config.yaml
model: "audio embedding model"
n_mels: 64
spec_augment: true
win_length: 400
depths: [1, 1, 1]
kernel_size: 5
rnn: "lstm"
rnn_layers: 5
am_softmax_margin: 0.3
lr: 0.0019
beta1: 0.9
epochs: 1.8
lr_schedule: "wsd"
decay_fraction: 0.3
Rows from block 4, named by matrix and row number. Each number is 128 + 32 x the weight over its row's rms, rounded and kept within 0 to 255. All counts start at 0. Numbers have three digits each. After the name is the row's rms in percent of the matrix's.
# weight_ih_l0: LSTM input weights (gates i, f, g, o stacked) (model.rnn.1.rnn.weight_ih_l0, 512x256), inputs 128-255
weight_ih_l0.181 093:146134097084102121125169165170172140121169134096107098119136151107101157086112136149167134057098157096120080120130069146159035116122140130163112120159080125087081134120131084134133123179109187144102150086146069133107126177159088122169098172084162149120072175170075096117134169140148083111152123131131131168113100101174078116126127107060086154092107132181143070097153180118162090151117
weight_ih_l0.182 118:136114130108160119122147155157105190142084057130144144068187105161159062129125112116070120160145088179117118146151183142151148108154170118136146145150137142100093093132093148135082138176134075171145141153113135148013119167087156090152146078118182140118171148112143098155096157107083080128078129126157152129102163186104166179082167097106151155129114093112096102168101138123154135162147
weight_ih_l0.183 091:110088123060135100141075080113115095134129146077128102157146185116117121101068136108177072159158098146098141106173142059092130093113115119106116118106146124125189124164183102151137120176146122144113132106122059077085206141161129121121168112098103123164063095156120134104112190141053128113119139157108104104126085144137100124132179122114118108125106070167158148158097098134111098138129
weight_ih_l0.184 092:119115125079169137144115107116160143132104146122145091169187122103112130151115086084148122054092135112152168125111136074157141112127126157089151153127139105162109133131125177101172130094134146118156175169090116100140048107092122126091165173118091115122072121068144124092120136182110183123119117072080137132107152141177121138104145196097117106190200111181106150075177135162098134103110
weight_ih_l0.185 091:111081085103076130171181144111106132100125154139124184119143144167095099136131110104179091137181087103102123087165168152139135102147147110121182110144082113126184085102109132170169137101097114118143106117110148143114120152139126154096105110140138215161141113179140091169187108133112123178095119129084094080112163112083180110117096090149165133109126142153083156151165115183155170114128
weight_ih_l0.186 091:123147084097148170121213118153155129102109134134111151158199097182087093097102118149150137126140107101119161164171183105103144141099082163109187147147137125115174201153154132074098079129188151145081142132165145081117119104073149061114185119113143148112153131100158112187177089124124104110142118131137130113175173147097146125118101136085164091160140161138101139112147105107089159130141
weight_ih_l0.187 104:098108083130126086089140111145092097110127146127164136122099121128136082088163083124112167126137116072100114098141093156117181172075153122123169078170129138163119128201121133125130084137113162190150100126113102087184136096124077115061152164136147163132161071054131141175046124110193147129136118123135080106120116134118144130164115091136135108106192149086091148113134120191157135159115
weight_ih_l0.188 093:098106145143138120146117107092092088111136106076111109127175136102134101098067126149140129085162171109141105145124121165100122118125127130087110137097133115113245125140188145120152156117110163143099163115098134169182090171118099140160106149149115178152112081172107153133159125174079159148190136150143113099131070106147084101080172133075146142134106058160133210173110117156136121085108
weight_ih_l0.189 088:090154131182117133100134152117184149110122072147122144182113148150111160122143113102147144086142103148130185106151065153157151116159099133142104156154166141120166093078164158095164138153119101127134108168120162200193073132107155165096140124194143173133134098126189139144174132115103159138091159149098121115090097092122097067109149192084131098122100112090129143133151105090135139102140
weight_ih_l0.190 109:195177140141137095137098117130095121102134132153092113122120118108151090156076132164186091196145104119165138117162071117121136065116145121114121080065133081131141115107121081117115115111079118135090133106127065168136193187146160124146089078139062140177097142170076092127183203155140151086160082130186159128108135145136136145071188116142116122096094069141151178132102102159174158079144
weight_ih_l0.191 100:155136051168100138143109106111131144039099140135105099135119108176123119200102153111163095191180108092111118108179124120171148125120131151173150154133077081085124103139139107160117091144080174138125116057107101169144140128120108101144122165120159118120134112100130105088110181108143119120153093126088155112121132097139113149090110114106108141147136131071100099157126169122187111090111
weight_ih_l0.192 108:148100146149125114137099108111125187147106168142102144147069123120170142179193166091140136071121157179142137152112148102134126117108131045131161124072075155175082178086141182139134164087118112091101096175102190122093093160140115143153114178110128177142171092127130148094110080137106137130117143093107131120139129163073138115123094158135101032088244140121107135102168070058118137116129
weight_ih_l0.193 094:099110158174081115114151157168195144131112086119054194121127154140112141093152145106161144133175042139092141164119162095079127130141133085084116084102180105090110149117109094173137136179138119121127149106126170155110119163091153109199126136127125114137121147181173129108153127089149092073149105096101161147189113151138161191129142168148135079172120114113131131119140079127131130150144
weight_ih_l0.194 095:156165170111108130119180123106116078168120143168154130089090100119197110091094153124136167148172116073164122172110123115151081192150073094084196080080123113162109114155103103095084044090169178100149065108102132090118148159139114073108180134142106181056121147152146086197162133169155156141155083132109156075173196108095179100172081154086136127121177173133128071053190119185191133110062
weight_ih_l0.195 118:090097102109106120091141166122107166110130141145170160115137070132107145144183116108111176146191063103126097090152145112134139171212174113136149070139105115148078131169133149123142128097108163140185118121135182125122089076132122118125121132095152184115147084105143159116126111081156152194097136083131073068103141121103104180166084068124146129110090149109109084167112148174137112097161
weight_ih_l0.196 105:182128199131117172144123164133080145116071083090118108055103150153120130142069107115091131194192078106158177116116147088115123109117182151121101180157078123048184111121104062124146113116123101139122112105132111099080166076094084076063127113132158081119082137171118110137178132106097147125085096073127158145150182159109109155075156141143159127139125093115132109207122146160143124150176
weight_ih_l0.197 093:129115108126158162123085135173158148116167098074145118095069126146127180204096072092132132145096113086092100075085095189164086103133135133163145167148103072101114106144125107088137147119113152155129114161080101124118131059073058142089087132190127170143087148129101121102133161130158118169103108163105137128062104086158081120185112078078118159144113128141133159144116073162124129084104
weight_ih_l0.198 099:087094118110110199112068110138161174115062057153116093074163144141093120120139118081145116127106115177087120063131154178144160109140113062119085162121150133107148167127127180140117151118155075137186109105085145196113096156151147128121092165171176188167166097106047171136072093144141094210125106153145117113129102139140154102148110105112122142152103103143149152164102138168084107104103
weight_ih_l0.199 089:168161175135059145146102167155117120173097069088077106109173175085129117119100134125126175105105069150147151153121127133111121083118119188129091179127192132065091098107108168121133122178151074115127159101082070136124079175127100163138128067130129108129085164176122093160154126168092138168133164100088134208091136165149175152115157156050101103106077062126183180165141082120132105127096
weight_ih_l0.200 103:113083152128050122120132118138107161135139189134110135090133090141091146106142130081120110098109070099091166075159174126081160068132140100048125082084123061155123171114111162101123209143149150056169119142037155139089119185168149067152109108147107174127169101152144139105178077121101147121129153116147169098104158173105124083144116142152159060137213121107117114131175102168120120133118
weight_ih_l0.201 107:102092144161131125072145170147116092120098111162131107059134151121097065097127127106107137171118087132102134132185147124113115156094116152045160120183094158117073154135092095162138115119121138131094091134119122105074134142128174085170171117110154184133181168126201115148150098074100111124121086079127177079176136109112153197120086125151161143134118165123083129108159181172167116116172
weight_ih_l0.202 100:156173142086142185108154137101168110136075142125128128153154161127075130113122063132137126058101126122106069103093177137141134166092123222134116203153123166140153176140159152095159154148136180149188151178134160090150091123065067121095115082117141093134066105103117168134121156176131116180159128148134071176097096122189117129116132103083143119147175121113113151105156147162056140146101
weight_ih_l0.203 101:107079163141103145149154175125163110142130097109052148125168168157190129093106150150121112094117116111137243102119152159123114144173085132077083163092145102134133150117097173099125183108157076133090110152083145148086094161133158079178124112074134137104134130187157123156128086178142123147088132127136153122128145133181167151150116180141110066164130124144180156106169137104097207131140
weight_ih_l0.204 100:113124183157110151055052094097098175101099133128079127160092111116121114149108134125118180165135138145135134129120137139120161120128118118107132115129128171135168113102105129183192148167061150130096151062157134095196129154163108202156104189099107149141105114166146070127127129122078115079211105127162120130057156146151117090112110097150139156138090076180171161074065049107105139121099
weight_ih_l0.205 101:119193144131115147117112079123132094123143203117121162199145167140140167124090127135200076120111094116058126054159110137153159079175143115106122087097114125171170101081136144096162166089175165043192147143170148155197133079085142156157140161091111147152072165138134140110085145152154131138129134150127087098163143092127113144154090148081169118119195111109124151072148095104080072110111
weight_ih_l0.206 107:072100172120133090160156173172142127142162122137118105055140119143080116062172102172091117177145099129107181096131134157145121109133146073075131116118131105079117095096056105079131121093161126073129117096170133117122063145105171114174156109137150232120125138144155080166142101147150142168134072183131148097141176099082159147144128136104112116108123131124115144151154134092159167073085
weight_ih_l0.207 100:127102124115126079117127086190175141036097127085077099138141134117182150160151103095122103109174124117107089135111109105121125139079114145151098088182176116132069149081105100174138155147151064148125165139157096145127178082132171163119175088094144112082157191220154100099096113107096126096130178111132150149138135143166151124136146110112100142137125168158154093071144111081157149137139
weight_ih_l0.208 107:058062096082092179135127148081101124090127098126153095083146095147071174175189119137104137118104125133141090111118144193130173109164134121089093126149077111122116150176084162146125146145086135102199103129105163154108059153158076103091111140207129162177136115125094159179122077176170160182130111106127075115100094141112123058163163097155152119130136118162104193182119154187077125069135
weight_ih_l0.209 093:083117093120127125131098128126097130103157119136129082148118132136146118159121186115150134110109100080097148065151135177098085089095133056154160171094152106088165109059101173128135161119159171069072120126161074079138122194158131161099077138127135135134188151172096070164163111143159133093161104122100138148102132090147152159104147103139082124100075129085129168089122107062128177090113
weight_ih_l0.210 095:117145082136089136129101209134153111142110131117115095085130166189098094079117116165095118147171138114090137127146099103133133132141117170073139166121120091079146156154124172066120120161192097189132065099097126158059125172103137056088166123161182167121097111116148124122130082130160082156091097113110160129173127097106180110141154158124169116204123111117117161139129100187109186090126
weight_ih_l0.211 111:147123131085143153096179136103164090115125152183151122123137168122093115112116059184123144156154124079139133121115184066151189199152081133115160144205113088139125123186166166115098111095187112160116132150172135100087090115096130118140141089173138106075125141129192139144129117140143145112088138082116128041171125115154162164168083123084137122175087153086079170136160170164125146078167
weight_ih_l0.212 101:141093133152097162129113167136142172164104115177103120131127136131127126166113114103125106146134090162076220133085130101166112148121141081117115141124139172059116081082136077200138116147122068097089137111161105118111167173130240130097109159109161172071136207173147131147161139086114064116133120115115140180162137157181166162103156106110117117134116088143204066133078122099167092163129
weight_ih_l0.213 107:073102127126150112135198190142127166153153115174163112118108107154102073123131165103115142126146132106184192139145118138129103136102128070139177044095065078139050112113065116082124105109156128088128102107202149075118150137112185142095137142107102134074154127115105081168101096091167157104106104149104128083108168146113152174166085166160147103135136140074102065115126132130135101100118
weight_ih_l0.214 093:135123129109111125161117147112166085110157177082114153133171120154089164141159159130151114113144158169142166096182121176069142138151085138094102101123129160099171143106173132117178125095159160115140100120123098084185105101099146134113086128106125157149148141146108064113150082164108111135148091120079063134140128150117113068105097130117100156165199135166130167107122069138116162137131
weight_ih_l0.215 089:130109178083111154103155156146067155136079108105101068098115154106101172189157152052124151144133092101099133081165146133165161101184151097073079144144109134114124146138127206129141159107165154102179065147081181117137129129148130134074122093095160185156162122151048086174104165170160169128114103123176098126113121132148113177160124127094195072174134139157114182131142127157031147113071
weight_ih_l0.216 101:108077096149063192065128106120068064102117119125183075128134101162098113117111114104126150135138138095166141107105098102132174180140132146140144145119099105100144090142144132082111095135101153145145099104135147119134077120191105098175152127154134188112198122161189109152138078125121142165124151080073129041112171141094158128159130139165138148196085145100077145175090127184158143045124
weight_ih_l0.217 116:189146178158085178125086158069082182058133108139123131074112112186128097111178170055124160118132106174175140136174159076148134055083121137092189125146122109119092177146147143184225141136073163135122125136075089158153150172206106119126113164123132145104151123154079123110131147095117122149197127117173116108081128160083159109144136101145212101163134092119124095141119127135168162122121
weight_ih_l0.218 087:127077155094106111151154121108168118116119065141109152104113162134160115153076117125144088154122097068058196100092077108139065101122137123127090110153089066150109123070105090097116154139176061088142106103154136116123138098108151099123105110102111134150074159181080046161166083141115122150117071121098119187110113154181145148117125128116087136104133131120166143116166144122101172125100
weight_ih_l0.219 105:143142117171100197130117156095121125067104114120106121123124101116133121137127137050158124169157148095164114124124136122114127120060111150092100140151115137092140149109131081191179122124089165098107164143100149159140103123194121138095095191132049120147158116145151172094124167111132142115190092112161149144118116138126106163092128158207154129150127140137139088085086088077147112145144
weight_ih_l0.220 114:172126150181082083103091170154114142060187132149138108109042104129125147110099188098129113152170108106160108087126094157149116110124183101120119096102113115102087121126099078131155102140059149070107086133144108121105122147175161114158141120074084163055141135114124088153131152057116110103120074132120087082144180104089140120126093100141165154102101183117091097105081131092168117100143
weight_ih_l0.221 096:147145115115058173114063110122086130151158135102137139078152109181083100133053141146165094199081095082163140081094090156116120117133148159112163130132084122115135115127124116114131179146088117170112091078133162131151081142183107089141100080120097151171140131105119127156135125152138120139105111121112138053109125089090163144086106150108131134135127115079102183151124138134167085080120
weight_ih_l0.222 097:110111054168160148117115076150170130075112117058119108162123130076121163109110143145154115081112152172163105138113100169178100135062140130133104102113151147144161119119142090127171118119133154163108105092156149130129120089158075162096119117165096135157157119190115112138072123113149155142117170140160104120121092104136163122187097143146129129112142174166136095145135125136128147098057
weight_ih_l0.223 084:101080060126117160069112144118167062115141158086115075172084128095177175167122091136123174126083119143104178137096126125193124117098134171029134158185082082104134133144083121143183159119161134117108085108157166053130099160141093074141129164155173095068132099203157127125145182106138145112176088115121100108096160152135135116142127119159118137142182151123172096164133141119086158082081
weight_ih_l0.224 111:127083161139103152091101137121024145081141117139157109089136103122127135171203115048148199156081096095132131100157112092138121076136164120111174110156097090090125098117105176128188151097093112130158160127110143145102141088197146107068083116160140177141130111125080133133086126103145142130148150094188109101043161133108141148120100071136164167151142205076105125124104184103051127101136
weight_ih_l0.225 113:133090110117137153153122102093150109119107109090186119162111087121131074191130140131160111088087179153152055126124162121113144086162118131149092159181133107132193145148130153148091140128077126169147140140118081103122121134176054128063112153147106091206117106079060132136157142168158181143158161100120052153087092085110096080083142138110145168129137099161132152165158137174125101118153
weight_ih_l0.226 087:147069052179143208095146148144143073151140114128144134160114173102154131114139074146147091102120166099161122185085110102172142209084135133070113138164081053116094114145094140118170114161111127160122115090187167088130088109153154098123166148173122105104147171198188129157096176108133127172097112131092157163099112140140144116146179149077145135130078178108128123125122116139145126068119
weight_ih_l0.227 112:110090136157096144041164158070153173078143134107139129121187097153105133126190166076094208130108085135176141106111158149155161133057134183097173112151133114088095158136140118182158132106095143136071123145110150096105139143155138106128156176184132147087175143142151123146129153086098172180169120064190135119088174151129102110196096140195109129127146187139124095138090148146129175086128
weight_ih_l0.228 103:102124084186030178085114135088086103053105135121117140103110100118122095104172128078186122158138135136169094075143112159091172113162165083122161091137123183102128128172130109119125120118044154116130157141143125136143142147232157145141144157155108193101118124138129173117080098077144132156155125093158172101154150084069105192122118146176151171132166132102118138139094128152193087058157
weight_ih_l0.229 099:090105078121171199102099162102163144070142131093193080111114104152109167176174133051144170142079119150107107131145095162094129112132204163099106146146093126136124117138141152098149157070136149152144165150104141130131118129164084107098075138143182145156124122103069103143076141130181141158156077120162110141125102146119115153204117081152158119202178160092169109146164128124099164124120
weight_ih_l0.230 121:187114168131146137155141125160123088110089077152114085110167188062165116174093089137113109134135105142151158162137142090138098125083119139123078147136131095089097089152084105163125127180125108143105141138109050142046185139095150154136163090068110085138091159160145078149101132110082095087126118111075144159141106176211162136072155076111104121099111134159172123099106136101143118189162
weight_ih_l0.231 094:149098143072172115102149118152172097151166070121088136176169121090146145118088112151141079115154145109133141143107132085108141147144115155106156101168115200159131115157115144131150154172173112110150131129161156087119132162131159145182203111158117086093130134142142159099124071119080142113186102082071072105123080126158124090157101137142169098109138166131138102090184104121115173119173
weight_ih_l0.232 105:142095163131129066157199127147134206151085091098061119139171129113175089069096154140159152107137105191126144143107194081145082165147122128113106149132178167123151139121078109128139114166136080138094100127135118128088158067076149180105154100053161147137124180152160095167150135094079112141142120108113106182136152140191163146143176079096129119117102121149211114156106069140100110212101
weight_ih_l0.233 102:104126104160153161073144104082152091159164095159114172145138171097128098118165115127120106126118104130138171164120110088110103144119115055105139121117132101138108104126127151129140124163179145028116078154145125111168129108121143139104130138140129163109119113155133104147156156095164152129115086161092134086161160162108125154158125153093147109165158163116097098063152160153117116109102
weight_ih_l0.234 105:041124128134119134071137160105160176139165126149196073123084086174156122136176118048083236172128103166149123099166161161161188119091166082079157069104144153142110116106114144135190151114083137089134077135142185072176176102195143119053079132151138102122164073149075121157100181087129125129144100134158073075086119141105161149179088119206147110151175144141128128133136137145127149117149
weight_ih_l0.235 089:067064134079189176126140140163096175165165127118146117155089119133072165158128063085070165089147058155093155074103147101144145106090125117098132092154137115109158137112080148104176149089102127096125167179148136096160128055135134111072144120168145127124102097120083150114125140154095156181053095193119080106131111123126092139137176074120164162104109134119160128107168146118087119133083
weight_ih_l0.236 099:100140113113133142110118097123155142173062102167139070133165143126158115133133109098169145079113113185134055156126119188119107140116111111114079116180186126107131145107116156182149143117127055165143114117140142155125129116100097199137098117154100135121119134156138132107119133155092129129111155082144092200076108204180118101138142148087169102164131117155158133094090116079124110179106
weight_ih_l0.237 083:146114197120074131117144170114111179198141099119100130102148147186106162083116176098093145151100053099135204131160149091105106108139123113084128152113108078094142118150103150068122156099147166093093104064110173163166096099122138087148082129137128140102156130167112100151115143148108107063125120103126141177136101099096190130121133120101112096195109130124164129088120081138154159095150
weight_ih_l0.238 094:103181105094135129100119117131155126132104137095133050138110105152153140161117156112140098087103157102122159144102138140136069104108070126109139141121125114117113127117133136077200156145177148113151161118152136127150114156101157124162133140139101122134121118149098111151180121174135139162093133191151091130149046126147108076124138121140120128157161121172135155086128144127118158108119
weight_ih_l0.239 104:167169198118189112117187141176151141162110103135094108133137114150195142150111144148131108145137088113167162164155173068152107143081130163089139077113123104084106066121138104110144104110126106124094175128140109113089132147107132093122175138060154123108109154152094106126206163113148146044067105190187159121111083129151132158099124076137106100114121112105143083048139119127120147144152
weight_ih_l0.240 097:086106109116169128151132162154159141099140108049111111084176140150181148099147158134131103130136079177054093144052129165152118127160155131146110163100161168132158134091152147124152139130158110153112127124117111098097128145104127179087113149128099108164110125133134114138154160152118137175072162071146135144098134152128119155130128096091118136116120117139164133144172113081102115177114
weight_ih_l0.241 103:142140125117118095111134153158174134091152137158109192155136139146070107100115127186063116153139097105131140092099136126136148162129107086105138066119099097146125087153168073127125094140149129142129180152119132152142148085096129162148159091098154136129084130073172200137165166124076134107056111117049202047143166101073103158122130102134166112103176149119117093110116156177147106133129
weight_ih_l0.242 101:118127161074151129186113089077151052196152156142103137139158190116140141150152134099105110062122168160169130135140164127065144152111085137172110127189173115138144180122109116107152162134128070119148168160078106095148134116092130138114186162185108157154115117135131127102106129127068111128159156116098126156103104163166096117148153145158176112110177156156155132077130069139090119159105
weight_ih_l0.243 100:122164129130159152149108128106139140134098106098135109167145130124178144118119099142087100130124173128143130157089136135116119111074125140133120142184146091165161155113114134137144136111135122114120132167151110168142097155142087190161134135133102070117106090089139132062162093137098069135185143081145096158100105157119109126159171137098155139171194116147181156129080152151116151165098
weight_ih_l0.244 089:163178138152053114120096101109125171127100150092093109132146149148148123108147128069194133127136090128147119137182097133141108078137164066146121075116140150135157116136149080134163134116168112123094149104111095164136092200128148096113127120145117132131099163225146145094105115125142090085166120124147161117114085092155137114157144098174135104171160129142092165086077179146126158090131
weight_ih_l0.245 094:172127105140082155109082121089154125093082182114151098099171099102156095180109171067129109144117105076175089168190182106084120094132138085075085110142128093077097131128159080105174115180121135079078171134123084121166164146164109136157115147136079161162136126119083097140129137134124147095220134103137081160131078098147074180160097075172128136153185134092094045068083149170171205132157
weight_ih_l0.246 091:127112143140110166131140138180138080138118170107104097085118167168127125114107076112108095109172070067112140154187187059108117143158105156081157135102134099104104073107127089070092133097170163154116145147050083115155125079102136126127141062123154116082065134160160099171146190109145104139104137147097159103182103083132115186124170126074140123159085135114112152148161179132128185141205
weight_ih_l0.247 098:110144124171108151100099121104108143071136146132086071124095084167140132155179166094139163104104089107167174130122114177156152130112152124120168122110151111111106178069126134126174154122055102102106157076102123110170095123219181084158081170071107160112124135187087108130148125093146121126178088092113133127078136134100145158123095136131155116195087155160127141133076122113171156122147
weight_ih_l0.248 096:051084141096144116171122153143119113136101080145196125121136111081143127154132089161067160091137133118157101148122103128156139132187138104105166118194123160091177118139087115142137128128133106100133085133209187081215060089104098157084139178160140140102148126094161134145104111169112119200179167086136098102086172198117137090212168120171157117131148142124125216136162086177112146108163
weight_ih_l0.249 097:101115125115134150126194194164111146117136101167174148131161105113191061114136100095091099162167104162140131123169156105112167092140174030132109136094193119067134095146124135147113147154082155135112157124143127066104123116113173090038121114132129115173132105118088113167077169103068097049090139160133087152143162147111151123069140142126150129142095111106157098176089153151119151180095
weight_ih_l0.250 106:083116094151107152110184099116179070144146156099128121138141141105057111093123078186136119131120114101107142156129143165138136170159095142141154147152128107115155122163172164129106124098147120153158121130113120127116091119194093109120134149171131110130144096133172156134103112164087134176137113098092125181080111100117114121196141153159166136162106138145123175132126126205147132080082
weight_ih_l0.251 092:122086114136069092119167169126139084209130116146151161076148193128117124124085097142117107154131152128090113062116103087128144138162101117114154080134166140138186117088113097133100116134168101103172102075141102085133095123093178079120158141144149144118100135128144091197091156137169148095124119151129162106231186139102160142128133119115176102150096120101120239128191125139119163124158
weight_ih_l0.252 105:178119153090071130075066115121121123059106141168102125195106101146060089144083172103204129127178093120125093074129096129103122130097153086168140085106131148163183111119168112148153164096120142115087132118068107184133171126136115147128079152095130151095121158139088135123204129104173160090117119147118132080161087086131091160074068097092129125104134093103125103087088102125163123100155
weight_ih_l0.253 093:138140075141135149089132095151129060089128173093153150162107154130106174183146126124131113096149179094167129185099072118122130098106178114114145092077171082115146068140117151070175163086115190121183150065183165111154067076135140116125110176158100114149087130130093158105129126155145146148135099151185106143099133037098101122133151078116093183107123127118126125104198199131075140086132
weight_ih_l0.254 122:151130123108160128182091074162149082104097123057116152154164186066146126143094098123148089085152128203122114143135081173140132124118114148191057154154189182128152115106156098155133176181091088128119175150151101141137135066103171202093145138100129087100122158138101178064147133107054083095094191140120060162137095155161122165087185150094090189084135115195161078130108124114102090196083
weight_ih_l0.255 100:154133139102149173114114115084061093095157172116172154197120147052075139153116088133195072155125151137111108123109123126125170152109131121158087122126131117159170149179171118133120164110125102093154176101174133151166090107144093134107150121163104167158089131099082169107164172117159147127153140108144189096146164168120101110098134110131163119160148095199108175193085121184141117077176
weight_ih_l0.256 097:185135180099100063134069059087072128153066144140130152082171125117091107139078160093118101131129148133147112136159130167121136068188192094155053158136103126131154126122170130167130184169090104142136208142064081152136157151103125132087125089077108117145135131078090180115147141116082106123085160119134153102150109151137086178095145092104158167124166072159136115164067098090099090164180
weight_ih_l0.257 104:142100113184101121097117134100097135094134081104100098097189120140150095077115149104140150109152120155117068122160161176091115117142093179125080141102129180108114203130127147183105120112119102147086117141138125151070100190172177152140139163116155147148126176151105126149080120126081121156205147082148220172148107173106133105109124125134134127124121085167119136139077140119129109065118
weight_ih_l0.258 094:108156114077139112134141099128160110149097117129186127160103126113099147139108106067140130107080164142147120146175152123152172129123147122160161122137136126170156086159150152123164196118135145102132136161194147107144147103092109133074119132109148115141101072089068121074074154117161133151099152155163004176058129131193090099116113086100194141116152141094116108131142120115124144143139
weight_ih_l0.259 096:135103189155092144124068122071089144134116139145069159127135143110100118151083194085192109125113129151140114093114176144093148099170105103110128099115163127152154175097162161149136134125117125151109103085090097145109108177142125151168101144138087133179155154144114072075104091116063131092133129090176195166109074186093122128107122130145154150127110077155117189141112129076117117157164
weight_ih_l0.260 098:093108123164192148114149140155159087140149081070206091089087157130161163162113094114082170158146174123180098225081125183154173146104151197110128219171115094109115130147089133127131100128093115132156093098194144063109102104132100095058172118184133106095113073150170144187071128151132142166156112141154086193091101169152145124129139088136147153151117164121127153099124155155146131104127
weight_ih_l0.261 090:088137141124219147074135105123121159102112133133209109154124125134064149156214067067138180110105161137163107144095101147159149161147184102115160117177087160166088100158132150165161121105103068081121115121201160109148130119169161140096106162139108079121111105157115127153068148092106135150121159073164088177092101116141065184180096082176174138127149158126143090059146095141100118076149
weight_ih_l0.262 096:172105089144157104119138161138164122137100131146115144099130156133125142085097163177149113122095065089110170111093076155168085164120093141160154139098106137116084148124138065119123119154165134119098118142133086116109147121087172137182113086062089105124154156127141143159119147105147130082101086113129167104190147115113173151142151145137093153135069087076132117133152110100163089167113
weight_ih_l0.263 103:107125103131173128150119125104118102145140120106142126122129152144104136136099147110139179132209077154128113159177119153087179076157172154081157171200137074130200132127143160104157138134138157155165116115124133128188140135123118121040116158150139075175071058123092106114105158173145172140092131142147060149128157108130083122137096132114154184155149110109164162183109107159116182098117
weight_ih_l0.264 094:155155122155143102167135082143055136142108162122127103083087150146140072124077104131151144153158089128080106141122099205151154068141176129155121142138133134067214113156165136125068178140150159103178131107132108155115125153116141154116091083114152121209110116121061170128151164183096119147083152154136105186161170112123132173118173074149135145080079079179119148176113110149171079201174
weight_ih_l0.265 095:106123117128107118178165166143160197168110084140081162127137078145139145146161137143088129157041109124127147184148164101126103096118098119130096153129112073100089161109072156137140155103197121119135124113083119074137129179148161095133148068085148161115117112112177128177104123175142101146130096142113159164092183143153186121133124148105133083137136136157137176144177086077147094163082
weight_ih_l0.266 105:170129174147126103102169184133138114159121140220083166105174129163106127073117096134107096115140096125134165111168194148108135170117134128096147081094075172102090157165089078162127047158150150174121099145113108165111099187130170059185150153101144162071164138093190146132112133102100097090095165100139244026175150143102158182080097139116114068130135086117044120155133161146154123163175
weight_ih_l0.267 102:134051141126087108089203158125200119137112152161119127083149080167149146100194168175114165099124110094113187123100183060144123102096116102116113074136094062109076160126102150124112113107184124099071080156134127105100152132094169095167113066107134182115160102077150124096132075156162125078103108125101184060138174115083159143134045151141124056166166112139137148116149118132143135133127
weight_ih_l0.268 092:167192122153103157078096153139153139132137142120115156158128157087194106117106117142168108065141169096124097135076073142125055149079160152163144146102062115095099074127121115099154168116111112182120145103142150122136103162125102108162095086073176161077136108142130151072117195132132074110133091098133154179139102122162129116143104159129076132185154158109174092093104166102101109162101
weight_ih_l0.269 099:109127149137120152147159119124160107167081117108111169109190173140185170111151160104090122123100121139114174147091118134165100082102057128085068105085160157136124147101106154140177160095143088084131132152092128128097105155088158143118124141139127146119116090119095112121086094153190106140126180142127149171138125166187123110155170150126087061142160122151178095074115106061073183191080
weight_ih_l0.270 095:087180108097089136154160091115166113080128180124166116209118154105164137150108162094133150072116198136184101143091174157116133150058094082107097156076163193146127135092150168090129192147138095094105170118097143168200158119144133172101090099146077131107109132177135099091183082129135146161136163106154060127093077088108096113179126109144141140124108095090146140052174102106167141109125
weight_ih_l0.271 104:144121161110197203137164152164176181164071102106156158099170092151158159139104117148081177108045106113129139195120120105163129085109116194133099170122133093093104107080104164107101107117198084138150120133117109121096152147097126138125129126163153078087087110099094101145142101185168148077127087128132123164124142140165157090118171135119122142118061112137174126110157166115091131208134
weight_ih_l0.272 094:154139109109155106111072103112076150147121141066100170181145131053092151129088134144138102146121128174121102064085049186146105111070189146171124152122108179164150135140200116115175095121057162119107175121099105168134109079160140112138145231127081122131161132105162121131119108138155106104165128127118146178099070154158061109170149123149125124125105147167107120117078070117128110146131
weight_ih_l0.273 098:078120120090139117109134169137055115160155121212144164079146064158126141137138106068093136169088108091184128155179168093160148109122180111081151064147096102085109132170079144082164146128068149077090135154142157099150105143157162039043146146107108116138139091127153099176100131120147161112086101106178092123145161135104158111148083167123183091136134118131091077200114160141155159101124
weight_ih_l0.274 093:118101166076110139150097161091125102170071124176161156127168097078115095104117141127119143096078138201150146115123184067104158091125149149130095126149100187145103187147115136132116118079142077154164153177138112146048107139156140102105142143102187147170137120050165168100025132126078152139088155055117104120157121180164121122097112155115140096099151098123144147181151106162052132131153
weight_ih_l0.275 099:154152064155146148151091112126109140128161141143082122139162112168132175139093132140177115086111117095107145072115146126138091096170155165165137160063135136096169162109112109154128182131148177135174183144027115202110127173150120080171105154110127126179090155155144097093143105169115154087123075164163176156115112113103139131141152162163110133107188098174133169111091114079091138122141
weight_ih_l0.276 104:178086118083102156183138123158147163182132140111035102086156147106183183112108110117142085111131127131091157136110096127160093102109144098119166162147141075107124155075083153094136129144140126139075165086045157150119118155102127113177137118131130179138115147192137070121173154182143091059051077158148134118156129112102143099110159152078080111156149137139136130118131143136108121124113
weight_ih_l0.277 096:142142124075122171142112176204140124146129115103139134051107139155102176159162129167115129153113123095083127129103099152121105093146160206128154204129128080069096149138140160119137182108122132155170142121094111119113134144131068107151140079186133112115115089135101083201108089138157093162122080104144113164152131138142176121119099084098113133129068140137133104185105206148155157126119
weight_ih_l0.278 098:114184180119149107105105095196099176140132135099136086144132184151094126169093046104142125115148153150100147136152114113127094157170170153208047132151138159159138110155119096115117147110143074121156148122172117108091111104124134179101131161105149143128109108117172153116117180100150136144100096090149053152144159162173089183099170116085131153096128145156134093085129095116155051111138
weight_ih_l0.279 103:176175113133138187082149142093115149116130146124146092126092174117112144164036124127153115164103095145107107175153121143192095126088139145108109136127099119036100128093154145099152191100148111153121136080128086099151118102133126107120127093149123030139072129173135110147120133174126137102123142136152080202101137126145106156080136097116117203134117124157145093129093180155087122162164
weight_ih_l0.280 097:077078134148095121105205133147125132085189141076128125142135138111111165102180133132164162071105097154088142109162118172164131137108111124087128145125121135113132118106103166056138132106165161123141088075133162167159091115100165180121076080156146139112146102155137130140107146151197148167126117184162100145170141100143146159203126080110082154086100130134138120089149138117108118110074
weight_ih_l0.281 097:109120151115139087187082126089153181145143143090115160143171121125120111133111188140138149122116135138154155140150180092053186045150141114113183148124151104166144133091111106135154150095128134091102150162109107091159100155155142082118168107131096140141140107099128106079195110135125127087164116154086148132132127132140122115081144170154144091108216100142110173116133092060132144143123
weight_ih_l0.282 092:136167126094122127134165087107161113137102122114120165203190095119121204164166123078190104128081204159161110088158098101103137116093091101140094134073099151213104144116176105127166106113160162146138177130137141124185127097152087162207116128087108175109131084098149121130136146128113155096188141109138153116165091087146091101165124153188108113110141134143128146094089101137117134066155
weight_ih_l0.283 094:144110127128172162153170139130165149085166113106111143059149155167152117170089108171065142165120137128115136150152135082120122117134159187177143131110093067045083111103097134166089110114180130173116131097114062080098149149086104056121095133136115099126136171175114095147201128138152085094082088123141164138130165132132164166050142164126133157099118108113150132128139138101139128133165
weight_ih_l0.284 087:109099154128112077122095101095143122145134135155109153163101088153146126134164163137125173088123146127145179138097163085126097090142120068060163110115143107145148120111082149121133129108171124042116099126122133108104108169122162148192147183123133146101141107130081149141152091077120094061108104178092108143181150110103159126106134129135122082083215095092113138136170033068121140111124
weight_ih_l0.285 096:121098107121073058198109119140188172135050151143076189162142146147099107137126149081101147098127143162157135108191129118156131129129113088121078144094097158130110143165122138130137127157156142084122088158065175147098067105137129116129140113073148228133144110105158133132058089118099112144133133104111138086140102119091162093120146153130191060118215168137132127133198066156083144166110